Weights of a small image classifier: activation geglu.
Rows from block 3 of a small image classifier, named by matrix and row number. Rows with one number belong to one neuron. Each number is 500 + 40 x the weight over its row's rms, rounded and kept within 0 to 999. All counts start at 0. Numbers have three digits each.
After each neuron's rows are labels from the 100 images, of 14848, where the neuron reaches its largest size: "peak at" is the part of the image that holds the peak. Only what is clearly more common there than usual is listed. The data: microscope photos of single blood and bone marrow cells.
# gate: MLP gate (model.blocks.3.mlp.gate.weight, 336x128), inputs 0-127
# fc1: MLP up (model.blocks.3.mlp.fc1.weight, 336x128), inputs 0-127
# fc2: MLP down (model.blocks.3.mlp.fc2.weight, 128x336, transposed), outputs 0-127

gate.163:471540441500492501535523450511598496555487526529550528507534477446496472516444539511477437461522525542503480502426430462473531471505521507480467488450571498524455549501512539492506472442492467506486439432489513515453511541568464458441527478477522480511431442504515471488578586515535479562493467449521525581429421591443499467497538543519463556495425513459548427466502466554514513515526
fc1.163:520539449439546488515499467558551474435500500450519495565503486524527509474510611549553519490487480528542555557548510503504505520418478440454502511536525490483550499524507464497538578448517506539479552566534540556500410522471476544509508429494489469488553495460459514521503444504517444457582537537507551437453518454525504506516454445535365478496500457568528473483576503522544500520514
fc2.163:578570557458538557446514559551475481524488539407525443494512486527497471460413486532459466516503546483486544446464494458480541506544548499432480517472495541505504532478427527514508540446532530510449477532466552529493541554539478565526604515457433493509548494458469535513444520501463457548532446425561604533560486467433509540541504529513525468481502487508521461530529446504519478549485
peak at: middle left

gate.208:520535519500541587457461441537566401564424512509519559443458403468469540491507529519507522451550471495522561536508496538457458538471433513492503537405490454500535512567604467490509517492489427548524517518481533486519458515501450529551558442479466460512534533541453567489521515453482503490535477518460498491441490452502533452513582454542491520508479522479516459449521467508550439456489
fc1.208:489451464489454462526497548482452550465536468476490426563571561471517438521491446470482472522427527486468409464486467451539551510561565514537460467568511557488442507442424529474444454512561530466507458431517461496443549469516532457463457497559536509503471468439522458498535498536531516521414495486521515546591489536462496530490500528461555468477494489543528500523473535511431558568487
fc2.208:454525447521560570465468526509549464530522544470458494485472444447504501437537512481470468537505461496464511458505548493480493493506496518524449474404470548528545510546461542513515506501503442437450606522536428464546496485458526510515520456515470521476469478577508438453496434483497529530436556489493533579536533524568427549443538472488485463498551476496551450513526483592422512567440
peak at: bottom centre

gate.85:454512478467485543489476524608522485447514469475593450545529486487475460489447456527495467467487493507569520536438455430469499482530476502516459511467557521507446509470502517519433473500503519497545446382557543473452526395531508471528507474574515482523497430514527534494506490453491536466435531506522557501532521542513497554521426460492413487574477580538503495510483517531404535537489
fc1.85:486525446455447535521514445552538448475453484507494498539530504482504452513490532578555439465468544542458464550392553422437564526518499506506470508482540538527453584498430561496469466438588489487497496477542521491432460484539491474497501409533466408470527441502486444472532471500560558576535513504506512547529485582542489546484467523488531510473470486552539478518462488507467474522509
fc2.85:473487515535499530453501474437473511465455532483488463447476490490568422560464530554485499482493506386535471570440486498489505608527424522565524490514541448512461490517447524491532540523520517491507489481524595472463449515540498555509536529448539487484487525488460440607507522498550504519559430473601414468539479551528520441465501467459505482503519466466534489527498504438539530473456
peak at: centre; bottom centre

gate.28:521459535494471514518498576510490500505513488544537491499494477406441449537501397462475478488501537493499414456456414476513535520594576555516472506516559516526465604543488527419433416503481511493516437439498507467491560515510520481490508506546544535486432470529539526516496501469493574529427493490468544547479481518473522549502572474470572505526442543469521442474488458490462530543524
fc1.28:495586477510469498426535436580576528568508495492575508435522469475531459429503438535432441438461465530522503516535453554417474524511487499433496561449498552469509459491478543472469460437466521535489493517567509500462454494485538531494514497464417521477563478521509512504537526495482534532509483514478607550454499480580503532528493555493526532504420455527447451465495495524493458557515
fc2.28:495470481465496428512517442483458568463463570517515505476477462557546504533514473584519520504461568388427460594449459457528535505421471530552518463470536441490484549547485465407559545504501457533535585510507490459480553521429469507491519451491552510519538524522507502476483492516459502492472542503438507488568581489404529442542541509479527450522487501512487526521515497500514511441481
peak at: top centre

gate.214:515518541524467487468485485514493540526558473477539421498535505415452430482471415440497496533425472459472471452498385536472477546560510548523499510504557548525476495431483553430416477537475575527558449445516436497503526451473576449502475536536536512485433522568555534538485517457469517502420517513497527512542498474498565560543510487504532529523474531508482453506538521507475496572514
fc1.214:537458507471562547448525517557516457537495532575425521480485446496478502506569529551445536469537461482550438495452511535489438487489535498434511493530460477463552510523573454545497427472517489521491507501478552396510484550471494541552526417446473505484448486542527535514508508491470545478518510467483579456442492465557516463482442511474521449493445532558394503445476425531560525495547
fc2.214:491493445424547459532444487416529519537492491518522480460496503508504563447540452478494554443512530536486472463551491446493521498461507458552503466521488500459535578526495430490538418513487456514470569559533480496487525446550509512544486494520475440507572531461514530518504473475546573460502567556440449469533487433458452450506520457596616501521531555483481446442475470477510488533556
peak at: centre

gate.72:514526494534453469554444497483406574527546511503560495528554528476499443493516457421519462520433510504520491434525433453505518479532522536516518502487540553507437536489440586500462501536459515503511428430452455506463546437524508458450506570549532527518428420508523504470517480517534511536455493512447420542499562568453481513499560457520497493477520575415539443506504513522483519554520
fc1.72:568436440416517506557482578486530496433498555536470546551496462541554515573499568483480495450532545546546497535446556427548568448465513479501491468534493467434534580552485471547507497500500477475473528488492515472515543521545447483526547503482553518551471454452494495447541460547497533504519467475494505514492520522425474453458442425435479443489476535484470562432482478554552544477537
fc2.72:490489480520495486565431503420550523557501493519434568548538489418461498485547450444506468494464448503539522430432574560485512486492505512542513515529478499452493572491497484456518489506549470468460639518473500460486455411544479472451454457585472493481468476476551559488532473472539504418493433542505545471456487430543498491517530514561482506549509500474526531484465464453531470477466
peak at: centre

gate.262:491511509487474496508457527503462529479568496489554465555545505460500438510486498411501471538453536511472503470495436455501548503491520503580509508542581558524453565517470588474449511553504532482524440420442452541444541447541551411452494533561568515498455440506520509489518447514518510563481454517403432555492517546467511518499524411504477499501480555435515500483507528529512563544499
fc1.262:451569528576521502456503431528502499515474504473471472487523547468466506419476459503521512525488452456475564498559477566454439569518431517459520517501549510523479456444497486473505546491465540538528514535519496524526440545463525509507464439475471507471593543542479497509457496464503423459514568524493517455513484451584548518560480582553466553548561416542524473556549513460464442516438
fc2.262:499476494464545520458581493576413534426492517421546459450504515558501508518488452527489479426515572495469485541551497490542457475470522448482428457467511494548570457507507520502462492432458525524513429466524540567499498600507526562540521551448454440586452479482427434540476470566488493545546518494481522537542581503459516507470478513466497482474533516541481498510515513487493559550518
peak at: top centre

gate.66:507497499469503563494478501591542450545498484491502478446497449454478440549454492452487476495479482518508490542385371489419519493468485519450505537446523548491428595508553509486444474440509548493526482448516446457460504522520527528499502512451501501514525470508461598452564480463476513545478479517508580548428487460498520530480492538526498467508458568534482414468545477537515458539466
fc1.66:415474515523447540484498565469585435506461449476538538534476489503495555511432532583501506471600497485403454542568500484460521500524514471542448545524496472493529501543403485546503496458504451509515505484505580483522493422487441517519531444522461437470532430486492499503518462540506558521514480513518419539577529487518495502482549395450480557510509512466501497533459497476472533447463
fc2.66:510488547580510522503524552515498487534489574486453532533458486526531460452467514571529499586515474475525528516473502504461493541430469511497651580425548535524470504443488527479557477538515508553514542499426473566485474549482467541482509470496541527457484437500563492548510513493525451489578448400508540519539522501537571513487467526479531508518494516596579488523542494491475471468489
peak at: bottom centre

gate.115:541561546546532579449461440482511419546466521484562545473459439466434535442533521500511559467549444438478530538520504518430474591471456551512518534427500450557510496551554476481535522488526468571554485506502535505535472528451450494555515461481470471486533540566439554532495518434457488484520536534468521476509510445523547487570539463546456541535516541522538453473524483462531470454470
fc1.115:503445517487454456510550572516504556467557463523505473575548513471507451537476449450484475527451544510472454430461456468529538504582539488499447472548506543496453535472498551439458443488430559450487493438529446470420583479540546509488477550510536558464454484485550478499504525522499544577438480493523538574581471503491461555474492524457541477491423509466467507526468497546454535532542
fc2.115:497526511520495528513427526446547444487535483471490468482457494449446489545519512448544484511532489533480493430485589461519426504509452522596481517495422503560483510531425556583474508557578524507393576503512465480573482447437562537553488543542517485500523457517507509443556549506502517532423478501566494500523485572519497482453519499525436476513515459446537464518533448525483494536488
peak at: middle left

gate.316:427573496515486480517494460584581503513472403447528419524502539523478504438434541560545441530495484508478524559535514519492509536491475457471515530465502533517479489412459511508465543511581555541461514498481500546486491489471541491468425452480468455456515473536471456484547415524531494502509507541463472521540470534479531571559478529543445540498533433515553449560526557473422475531442
fc1.316:569445559461542564494504551457417477511511566541496580454489436473495504566528466443440589471526533473475481485462501511491492448492528547506509499543494459476520524575538472493512477495447447487524481508518514473528510518495470511535574533506530499528443556488505553530466575460424521507512477458536516466476542456502473428461558450447565475493470573433439530441469452527574522463545
fc2.316:481487463499475465524519521630411530498430471521453496505466533561533528455512486529506495435444448513542501553555425530513508545468552487469461459465524452449471498531543485476563443381435547506544391468430494517488448521512452523486468500476548581514538510458508489469474406482477541498503448510471487466507495495513511458469452508476462502487477468564523457471465482494473545479527
peak at: middle left

gate.51:501509507568462493483468499565545507536494508485597469486533462429451457488491449463517486534481514494457480467388397461466532530563467562456456499421542530534455555466508557430467468471496561551533487487503471524437504585503537474467501526490505467484420511557490519500483554458489538552498505524480541522460454501449534526570580550526514499532453497521538457504517514575468461522540
fc1.51:479508538538472539462461468485538473497494518482567504490487498456434460425521528507519487456468470463462388475449467532484460521534578482505528502461479518501431470522462547478502525450564521536519527457526541518481557548498529504443497446442403483464446485570537507560383545479510529526488510529467493535486484516482531515566573510538528510541479583489542446474551468524418529553568
fc2.51:422453457485498471508473482521515497486486517579437454521550469488472589561577452489467506513496520534453511528516443481457488461553503576508522577481551495513495524574504463475541518533491435547553484495500453427466511501490496454512530507492494525458515538547417566467458500548454521484450503497491442458434483474549500482493575537475454432553514498462402463540457491453442576460455
peak at: centre

gate.2:528435511509443482499551549592503494499480533498514522532487461472507467574517473507458512485499536520411472465414470416503586510553518509488443491523502503528467598534499542428493480440509487468503532466511527481446570579542492475468533525464511477539435492463528497476498550531497534602488418477500526580479419524405466500491573502515563495487480549552497485482480474540498523522524
fc1.2:505512431462533523507534501481508491449468525528435538541490450566570540525528568516471469451543523565555493490511538494489526490507494422476469454500485454456545465540501473562519468452442456490459495506541550479521458387524441537507518453542451520502561511458474483458576486531582519496545478478522558477532547521567464493446438480464407458468474493556449543448465474548542514460545
fc2.2:471543556469512544501518539551386492582480490481462495470491556469552537511537442547466476487526469499469514591494494523540499462542569466441523509465550491472516479521503473561498515440403521453542446481480502529517474528546484519504552457482480560447544534410389517564470584514447545514579464497478452519469489458522543473527448455484511479538476446508444485512472508468496484498540
peak at: top centre

gate.188:540540499575493463488486497487462548554538482524544489512509484444477470474531388434462514544459493457525449437497398536459455571581520538465507506434578523512465442484578524438501459506395506553559458481559487511502493486489522494480525549510459555472462491533560517519468533475448487548436483500474563522464491489527524490526554573533562518489507460513499432506510481546518480524544
fc1.188:428537456491484484506510485489476533478542428465549426519509567503547433526482484458519447560438553529486502505497493445505526474518520491511469486544506555534488540383426554492414536508548540465467506471452465545485488422514582491476439492594512466416533485485518491485556451532530496533472421538465432529484535534549495561495465493518513511440474479493566511556499547521477521541531
fc2.188:512452502470458484497554488573493513493491464538462518481506454553532550497555475541459485525477485430474522495551475445527537555472528491494542439502539504502458422546520507487535476538482526551509460567525458534470569558460468445438527447440363482512456526443480484496424534536387509545522549517496464477546459502431550543477467485504523481467472494531425528473413510485495492513461
peak at: bottom centre; centre

gate.331:513506510487516538529404451445471489505490528501558514469475508440466505483520546472476539480496511460500561525551447440529534459441486545580570491472524496478525495510487468468510548520471500486557414493484509516517542460519486457553559465549545517508425463497469537511507523450451475467523503482489470457593575486372556462505603422491514487540475600419541482498479512523500486501510
fc1.331:462578521591506499480463445471498523542505447482532471454509512454452512464464502483547493536489479461539542470528479583440460562468456484438460537417522530523495439476536506462500506523414540524545475513479470523497403480477528528482444504483454517464597477521507534505418517485470473501547528517530525519453471462603536539515494562518451508523542461527543436558510521452465423517436
fc2.331:511519515555495576496542502556474460545464455489616512523512500514504533429484536484541465451439516517411529523490523459485482530498541541473513512469494539551495498519549533527524538466513511502469381490530499523469516515494429525524485467507508496506433526552468447490567497540555436535543535430496514518496510482419473450481503447443496592536467516418495550464498532597427444514455
peak at: top centre; centre

gate.317:520536555514537569442485453552562442541464521495527536435462417468434528467521516532515530440549446469486519554477472526431459533485437528493502530397497468542521495550573472472530512454511466556540524501534556475517449557463483519536552447457464466506490536565456557523487555439470497489550515502483532488461500468526562467571552466536487529536504533516516410463554489472518448459483
fc1.317:479569522501529540462505439505571459516433509497509529457476472557503547468505597574525514489532483494507554592532579537449466522415477494483524543435418442480550456530549456556547532508578456522491531564520529491541456525496467515546518441478430450499576516518404511504511486470482448451584527496500489452488525458514517459511490492541444499507527477521486496480513481479537438472478
fc2.317:553449567472466498493581490573451572502416454560496557505487550551547523556516496551456550451470564499523519582512451494500501480488513470458532460532532483450470421492554459492550503419465481495568429540446502537476505567541426511442478452473510456530481534440464481563466525526487483509545485501461468471487507484468512477542500497529535529487475539548443550443487531438537481470553
peak at: bottom centre