Weights of a small image classifier: batches of 256.
Rows from block 2 of a small image classifier, named by matrix and row number. Rows with one number belong to one neuron. Each number is 200 + 30 x the weight over its row's rms, rounded and kept within 0 to 999. All counts start at 0.
After each neuron's rows are labels from the 100 images, of 14848, where the neuron reaches its largest size: "colour at peak" is the nearest of a few named colours to the mean colour under the peak. Only what is clearly more common there than usual is listed. The data: microscope photos of single blood and bone marrow cells. In brackets: how many of the 100.
# gate: MLP gate (model.blocks.2.mlp.gate.weight, 160x64), inputs 0-63
# fc1: MLP up (model.blocks.2.mlp.fc1.weight, 160x64), inputs 0-63
# fc2: MLP down (model.blocks.2.mlp.fc2.weight, 64x160, transposed), outputs 0-63

gate.130,247,280,162,181,175,163,185,183,223,193,220,152,216,200,166,214,211,232,220,223,214,228,170,186,158,218,221,188,178,190,202,208,222,162,204,169,199,127,269,206,242,221,239,216,201,183,173,199,164,254,252,199,229,256,198,183,240,212,181,177,196,202,180,186
fc1.130,182,156,206,264,260,182,147,234,175,166,173,231,194,214,182,208,220,173,197,205,252,223,232,243,188,186,246,213,225,195,198,144,187,206,191,215,167,224,192,213,194,250,199,186,234,178,183,224,215,125,168,184,169,232,255,168,201,167,188,168,232,214,232,194
fc2.130,174,226,196,209,161,215,253,177,259,226,222,206,233,216,154,232,228,237,163,157,181,154,211,168,169,247,181,148,193,167,203,259,170,220,221,178,202,186,216,198,165,176,183,208,176,206,211,145,222,264,168,240,227,227,205,237,197,204,177,215,165,222,185,171
colour at peak: pink (48); purple (47)

gate.4,206,219,199,222,171,191,192,195,243,248,202,255,196,256,222,221,225,226,185,111,194,185,244,183,145,249,171,160,225,192,172,231,182,186,246,188,227,248,205,256,213,227,178,144,162,177,210,210,220,214,213,210,231,174,215,226,215,227,186,214,221,189,233,180
fc1.4,226,221,190,231,165,198,229,170,204,205,230,200,253,216,181,199,223,269,158,201,222,163,177,224,164,170,198,160,197,178,228,223,159,157,240,196,231,192,260,165,180,241,222,197,180,185,195,200,145,206,201,152,208,188,220,162,196,256,161,199,184,231,223,132
fc2.4,238,255,181,224,207,192,162,224,182,157,190,210,189,224,164,145,222,203,193,205,155,212,223,232,182,170,224,189,201,158,196,172,208,144,159,261,161,158,250,248,213,202,236,204,169,153,195,265,177,211,208,167,155,230,169,181,224,179,204,189,228,208,222,197
colour at peak: grey (57)

gate.89,186,193,193,154,276,237,214,187,217,165,145,195,211,246,172,205,220,140,199,179,211,174,249,186,240,230,227,190,234,185,167,172,183,150,255,169,196,213,154,195,141,220,159,144,176,195,246,221,210,171,186,216,203,191,201,192,190,226,199,223,218,192,197,238
fc1.89,222,212,201,241,160,185,218,171,200,174,212,197,198,221,196,223,167,228,198,203,140,178,191,196,176,155,170,210,172,213,214,239,208,219,182,226,238,171,201,233,272,170,200,230,194,207,160,180,227,265,246,206,292,241,184,219,212,166,227,187,159,208,150,216
fc2.89,190,147,231,175,205,203,181,196,175,217,186,189,166,141,249,204,207,167,219,215,210,237,176,263,255,156,175,234,212,196,187,140,196,160,186,217,209,187,178,210,211,218,223,258,168,236,180,213,225,157,235,232,184,232,162,194,179,146,221,202,220,146,168,210
colour at peak: black (68)

gate.135,256,227,168,185,175,211,174,193,212,208,209,219,223,211,212,214,232,233,189,161,189,196,243,146,195,225,173,169,186,194,190,215,128,193,166,207,184,216,226,234,236,238,205,156,182,133,205,245,202,185,234,189,212,224,200,214,261,231,207,171,221,212,272,139
fc1.135,161,219,234,200,249,182,189,183,160,181,172,186,164,153,174,184,167,183,261,216,189,238,185,203,204,227,215,253,189,235,175,209,235,207,223,207,182,154,191,194,199,173,245,254,218,186,179,182,237,249,211,230,193,255,258,197,186,158,260,209,165,180,165,216
fc2.135,208,183,196,159,166,151,232,161,242,243,199,159,213,186,233,189,172,234,220,201,230,219,214,157,176,182,218,248,172,223,195,162,192,223,223,199,146,234,229,185,233,194,186,220,247,262,163,183,188,237,167,161,165,186,198,203,224,178,227,162,204,214,123,188
colour at peak: purple (64)

gate.55,179,203,213,199,219,179,166,185,238,227,174,230,175,187,224,210,255,192,222,160,193,197,224,170,187,251,218,210,195,181,137,175,202,176,222,232,176,224,157,246,179,228,170,233,186,163,198,222,262,162,195,274,163,218,269,213,220,155,215,208,246,198,193,196
fc1.55,195,215,185,177,175,231,199,239,143,221,217,187,200,175,187,219,190,227,201,240,179,233,161,183,205,135,151,180,136,219,241,193,218,242,195,200,218,165,189,170,246,185,200,178,211,200,211,199,205,213,260,145,255,235,129,180,243,207,212,191,155,220,207,219
fc2.55,232,212,209,219,267,220,228,210,168,190,232,211,179,197,161,165,161,191,228,197,161,206,231,146,188,172,204,169,228,182,210,131,202,169,184,233,201,167,195,223,199,208,198,170,137,177,219,180,226,258,199,192,181,219,136,119,226,189,181,191,223,189,165,219
colour at peak: black (94)

gate.51,200,167,162,151,199,202,154,185,165,254,236,249,234,238,212,201,210,163,179,181,200,219,242,209,221,191,176,179,198,190,178,193,192,211,177,143,236,227,166,204,191,201,154,143,181,192,257,236,146,148,197,170,150,180,225,201,206,209,213,216,208,170,263,209
fc1.51,142,179,211,169,253,201,170,229,176,203,186,199,193,203,171,185,197,147,238,230,212,199,187,190,193,210,213,257,192,194,142,162,220,198,233,132,212,186,137,153,157,146,175,178,188,186,209,189,226,188,162,222,199,178,215,218,217,172,209,205,166,162,181,273
fc2.51,217,244,179,228,153,154,218,181,236,253,226,183,183,226,190,212,244,184,222,213,219,168,199,195,203,243,185,175,183,214,209,216,231,255,202,168,193,197,183,157,232,194,232,213,246,207,141,178,211,248,200,231,157,259,184,228,212,219,213,148,128,199,199,236
colour at peak: pink (60)

gate.32,191,154,176,128,279,201,216,218,187,215,181,201,200,243,203,184,216,132,191,184,205,182,245,194,230,264,226,189,216,159,165,197,180,171,205,182,180,231,148,201,163,234,182,158,187,173,229,224,224,191,171,223,160,177,217,236,203,229,163,198,205,212,234,239
fc1.32,217,174,222,135,196,210,225,209,199,237,181,224,226,242,167,214,260,124,189,177,237,174,227,177,203,192,206,158,224,180,148,200,184,203,222,175,226,240,171,184,160,251,190,172,189,218,231,270,222,174,176,219,195,160,187,200,252,229,173,223,199,207,206,234
fc2.32,160,207,152,237,163,190,232,203,248,226,200,190,228,204,194,202,175,231,197,195,210,156,242,169,139,192,265,166,195,159,194,232,235,248,213,173,194,212,204,211,188,147,162,213,210,217,178,199,173,271,188,196,231,196,208,235,171,169,216,154,143,204,235,219
colour at peak: black (77)

gate.25,217,197,203,176,176,185,162,194,230,202,161,247,189,184,216,210,250,228,234,214,246,181,207,185,177,219,229,232,219,192,145,239,241,166,162,200,190,233,209,186,171,199,239,268,202,163,210,217,222,222,178,238,132,187,258,215,235,215,161,197,252,214,190,151
fc1.25,182,177,191,192,244,202,166,181,242,189,204,226,242,238,207,186,262,230,181,150,220,186,184,167,209,240,216,181,231,167,183,172,174,180,217,240,209,252,169,226,171,244,194,191,161,177,222,237,218,150,163,232,165,196,265,204,218,245,163,220,240,230,203,174
fc2.25,162,197,154,152,160,143,241,199,217,212,177,197,163,202,197,236,184,174,196,159,213,154,231,220,160,223,234,168,179,208,225,198,249,250,203,205,210,232,221,201,244,222,193,227,215,217,151,256,186,231,184,198,249,222,198,182,158,209,214,155,179,221,159,252
colour at peak: black (100)

gate.29,239,189,171,217,177,166,153,256,187,237,180,242,238,206,227,200,265,210,201,190,224,209,222,201,157,194,200,174,163,232,225,203,174,223,209,233,212,188,256,227,235,200,208,165,205,181,161,247,190,174,214,190,159,224,230,220,248,239,184,152,242,223,257,170
fc1.29,237,189,184,184,175,179,226,242,237,246,219,204,220,207,236,200,153,200,165,227,168,217,239,236,181,227,172,172,197,200,219,225,187,262,190,183,203,226,216,239,208,173,167,129,218,238,184,149,187,193,217,163,227,167,138,260,212,234,211,170,175,192,239,175
fc2.29,228,242,232,161,242,254,140,260,210,163,213,207,185,175,183,178,228,186,222,236,190,194,204,242,191,223,174,211,218,189,179,169,227,193,185,237,185,183,173,208,187,236,211,220,188,142,254,217,224,168,194,239,173,228,242,141,192,213,209,249,210,202,247,243
colour at peak: pink (53); grey (45)

gate.59,186,179,210,194,199,203,159,211,182,241,194,254,233,227,177,205,263,182,236,226,247,180,200,188,197,192,203,164,194,202,176,183,196,224,216,195,212,199,149,197,178,170,167,161,200,141,222,273,242,207,203,213,176,192,236,175,306,211,190,207,232,235,233,213
fc1.59,195,153,198,162,230,199,216,235,183,263,205,213,237,246,233,235,227,184,171,197,226,197,221,238,187,215,228,153,246,153,190,212,204,229,207,184,212,267,133,209,156,204,177,150,192,198,232,236,180,175,186,192,196,149,201,191,224,223,153,198,210,240,245,208
fc2.59,148,170,166,188,167,182,233,157,244,217,196,142,204,235,171,246,164,217,205,201,247,187,236,175,188,225,225,154,168,225,219,251,231,230,233,188,165,230,178,182,248,187,178,221,241,225,173,186,164,233,187,221,251,177,213,246,206,179,204,162,170,219,194,216
colour at peak: black (99)

gate.123,236,203,185,207,159,199,176,199,217,241,216,237,229,263,202,192,261,235,216,141,235,161,223,150,186,220,227,159,229,178,177,205,166,160,204,234,235,230,194,225,195,257,207,178,154,169,203,228,212,197,187,214,164,172,216,199,235,242,170,205,238,231,237,166
fc1.123,208,192,154,223,183,213,205,220,185,214,242,200,215,229,198,199,197,253,98,184,170,197,228,224,215,222,173,161,189,176,207,214,181,191,184,213,232,210,214,209,226,194,191,96,185,196,214,197,154,199,221,162,226,190,187,202,207,261,171,204,201,220,255,140
fc2.123,199,258,211,208,271,235,165,221,156,135,153,242,194,231,188,152,188,215,199,193,154,218,202,175,246,201,181,174,224,192,217,260,174,189,159,233,174,161,195,194,170,217,219,191,184,130,246,169,216,210,203,238,202,215,194,175,198,212,194,230,200,221,237,201
colour at peak: grey (88)

gate.35,171,197,245,173,219,202,206,241,151,226,220,165,213,191,199,166,199,156,224,199,198,192,151,207,179,128,195,214,130,229,192,148,187,194,206,180,189,147,155,158,180,146,181,210,213,184,177,206,258,187,219,222,211,219,200,183,194,180,220,217,169,178,194,282
fc1.35,211,245,174,175,241,180,159,206,210,197,145,193,171,133,189,211,252,237,216,209,172,264,201,152,177,190,195,208,201,208,219,149,251,226,201,200,139,200,214,229,259,210,210,203,208,223,212,189,194,148,189,184,241,213,181,153,235,187,227,178,194,203,236,153
fc2.35,199,221,205,207,274,224,164,272,148,169,216,239,149,231,208,181,183,203,195,150,138,176,202,145,239,228,198,180,207,191,198,210,199,212,169,218,212,194,178,174,185,162,190,161,205,202,229,179,178,208,218,205,212,141,169,156,244,234,232,206,209,187,240,235
colour at peak: pink (90)

gate.62,202,174,222,212,177,158,136,237,198,240,215,256,221,200,242,166,267,235,229,217,256,203,181,218,156,179,217,224,195,191,177,228,224,189,187,210,216,228,213,199,179,204,214,229,225,161,191,224,210,199,171,242,152,189,250,223,234,210,152,187,240,260,178,171
fc1.62,203,211,143,201,221,215,144,149,201,182,196,236,188,214,202,194,271,244,194,185,232,172,197,152,214,251,220,190,230,205,186,214,203,191,184,237,189,194,163,246,188,235,202,228,182,141,236,227,224,207,176,218,173,228,242,183,230,239,165,215,240,265,188,160
fc2.62,136,206,143,179,171,155,260,182,222,219,190,151,229,194,218,223,192,201,238,181,174,162,236,221,184,221,201,229,203,170,216,197,217,249,200,223,214,220,201,207,263,221,204,237,199,220,156,231,183,197,219,188,257,240,148,243,148,190,205,161,174,201,175,226
colour at peak: black (95)

gate.63,201,203,189,174,221,216,131,171,147,170,241,257,175,205,211,153,214,196,230,179,199,213,186,191,190,176,189,208,154,236,195,221,215,195,137,237,209,165,217,263,229,184,251,236,201,170,199,176,228,196,230,231,162,265,200,247,219,196,226,217,245,220,209,185
fc1.63,164,200,252,148,202,232,216,137,251,215,176,186,194,182,230,222,238,208,194,206,197,194,173,190,191,205,207,159,236,155,220,171,191,162,238,183,154,212,150,180,171,258,168,223,172,226,271,217,194,182,214,211,258,150,215,169,223,206,188,230,211,213,176,218
fc2.63,220,231,208,203,253,223,207,156,167,206,255,180,210,225,148,200,200,170,217,185,165,157,219,172,191,260,179,183,284,222,205,207,228,218,183,193,205,163,209,181,259,205,213,193,243,221,228,205,165,192,216,150,221,146,186,159,249,211,159,190,186,232,182,209
colour at peak: purple (82)

gate.12,210,179,165,156,227,175,199,227,207,253,134,211,170,192,215,228,266,180,250,211,248,209,269,215,180,220,208,214,210,182,211,182,206,219,243,185,175,217,211,166,228,225,241,179,228,148,210,269,225,215,176,208,200,167,181,149,254,209,195,216,215,193,206,210
fc1.12,194,205,179,228,206,202,233,198,212,202,223,158,179,159,202,223,152,224,231,206,185,197,190,207,181,122,163,239,221,222,218,157,177,170,231,144,164,200,224,141,238,190,191,212,179,235,208,159,192,201,185,204,224,180,149,161,166,181,232,193,132,165,188,258
fc2.12,231,264,194,202,203,207,263,217,218,182,206,188,175,187,109,204,227,183,165,186,150,190,209,234,183,171,192,246,246,212,177,151,238,231,190,192,191,192,215,167,191,185,170,177,152,225,222,200,153,239,208,145,218,240,214,183,245,214,224,222,175,216,197,168
colour at peak: black (49)

gate.37,204,169,214,183,178,192,197,191,246,255,198,209,235,228,246,228,226,230,206,174,217,148,225,226,189,241,224,195,235,165,179,151,187,176,276,169,215,249,194,194,214,215,182,196,161,171,208,220,253,167,156,217,170,158,247,191,221,254,177,213,197,199,205,157
fc1.37,208,219,172,176,216,192,154,199,192,230,140,206,151,166,200,182,212,219,245,183,222,211,222,145,176,235,202,210,204,162,172,249,221,207,189,250,184,220,215,228,183,234,254,267,220,147,197,210,233,192,184,224,185,214,232,230,258,168,169,190,254,232,229,194
fc2.37,163,190,166,227,184,190,199,181,242,239,207,225,235,187,218,249,153,189,229,249,236,251,245,242,187,158,229,230,156,184,203,129,172,153,260,207,203,221,215,219,194,238,210,195,158,205,192,240,188,212,200,159,238,216,201,210,188,177,226,203,169,152,215,203
colour at peak: black (91)

gate.86,168,184,228,183,227,211,154,229,187,212,208,227,217,200,227,156,271,179,225,182,239,163,222,228,209,226,222,197,167,184,131,205,209,203,181,194,184,208,191,213,175,194,181,240,184,158,202,232,255,176,177,247,167,177,273,277,231,183,198,202,240,215,214,210
fc1.86,259,175,237,144,170,192,199,182,210,282,166,225,162,179,224,245,196,214,173,144,235,176,195,186,183,267,234,163,221,163,173,215,206,192,168,176,190,235,232,218,186,237,203,245,205,203,226,239,204,200,205,220,182,194,246,199,151,196,182,177,214,197,216,159
fc2.86,164,163,191,170,176,193,185,176,202,195,182,152,211,224,295,191,188,197,200,167,231,167,200,305,211,192,197,167,199,166,193,172,178,198,194,203,225,207,146,194,215,220,203,244,192,191,187,152,206,172,247,222,211,149,240,212,137,200,203,192,224,186,206,195
colour at peak: black (90)

gate.9,228,291,179,141,191,163,215,203,249,193,195,200,176,153,208,230,197,224,222,213,153,231,208,208,155,214,175,211,200,219,218,180,196,200,205,126,174,166,235,212,263,194,202,214,209,225,166,158,199,234,213,189,255,211,159,204,212,225,211,164,169,187,158,202
fc1.9,248,239,135,168,209,204,188,179,234,191,207,156,247,186,203,199,242,292,162,224,212,204,150,195,149,203,234,171,223,176,212,186,169,212,225,194,222,153,221,215,220,197,196,185,220,223,175,211,144,203,222,163,208,202,224,174,231,245,199,174,213,219,205,143
fc2.9,197,124,149,178,172,165,200,192,153,237,198,191,230,200,242,219,204,204,169,188,237,191,207,203,239,184,221,188,174,268,225,204,204,243,213,171,185,199,227,155,234,229,237,181,210,238,139,198,160,162,239,157,171,202,197,242,164,188,181,146,208,182,204,205
colour at peak: pink (56)

gate.96,142,189,226,211,225,238,214,175,222,195,217,181,174,226,266,184,166,151,193,210,166,180,190,216,240,198,218,245,206,200,189,192,228,203,203,202,185,227,171,178,141,156,139,212,217,243,210,178,227,198,187,217,217,163,250,220,170,124,228,216,184,165,172,250
fc1.96,174,175,198,215,222,207,215,176,202,178,203,207,132,198,241,190,157,134,194,176,158,175,231,223,236,199,191,223,196,197,175,222,235,199,183,185,198,247,177,214,135,184,182,233,199,220,232,174,198,182,182,222,188,175,240,242,143,152,235,241,197,154,137,241
fc2.96,143,175,167,177,155,163,239,177,258,239,239,168,203,211,259,224,154,187,193,180,232,174,208,216,169,206,207,181,188,210,235,205,221,231,213,166,177,241,189,179,204,197,198,184,240,244,155,182,174,176,208,234,209,180,208,263,161,170,250,157,164,187,190,225
colour at peak: pink (55)

gate.124,198,189,170,206,239,166,164,206,202,234,149,214,222,207,189,231,216,198,248,170,236,198,188,136,160,242,216,177,198,149,189,192,214,176,228,244,196,172,178,221,213,202,225,183,207,170,187,251,247,221,242,245,189,232,223,200,289,220,155,185,227,231,222,192
fc1.124,183,236,186,233,223,220,234,180,232,176,193,152,223,180,177,204,167,217,187,196,154,212,220,195,227,190,174,250,184,227,210,150,158,163,227,181,204,191,210,160,207,183,156,155,166,249,209,159,187,194,214,177,285,198,156,184,209,207,224,189,131,144,212,182
fc2.124,222,236,254,224,230,201,188,225,209,191,205,245,228,213,124,206,236,241,202,192,134,220,141,161,211,199,160,244,187,194,179,247,152,227,197,160,217,181,156,171,190,145,190,182,184,208,214,174,218,229,224,241,194,178,203,188,212,224,178,216,181,200,191,139
colour at peak: black (100)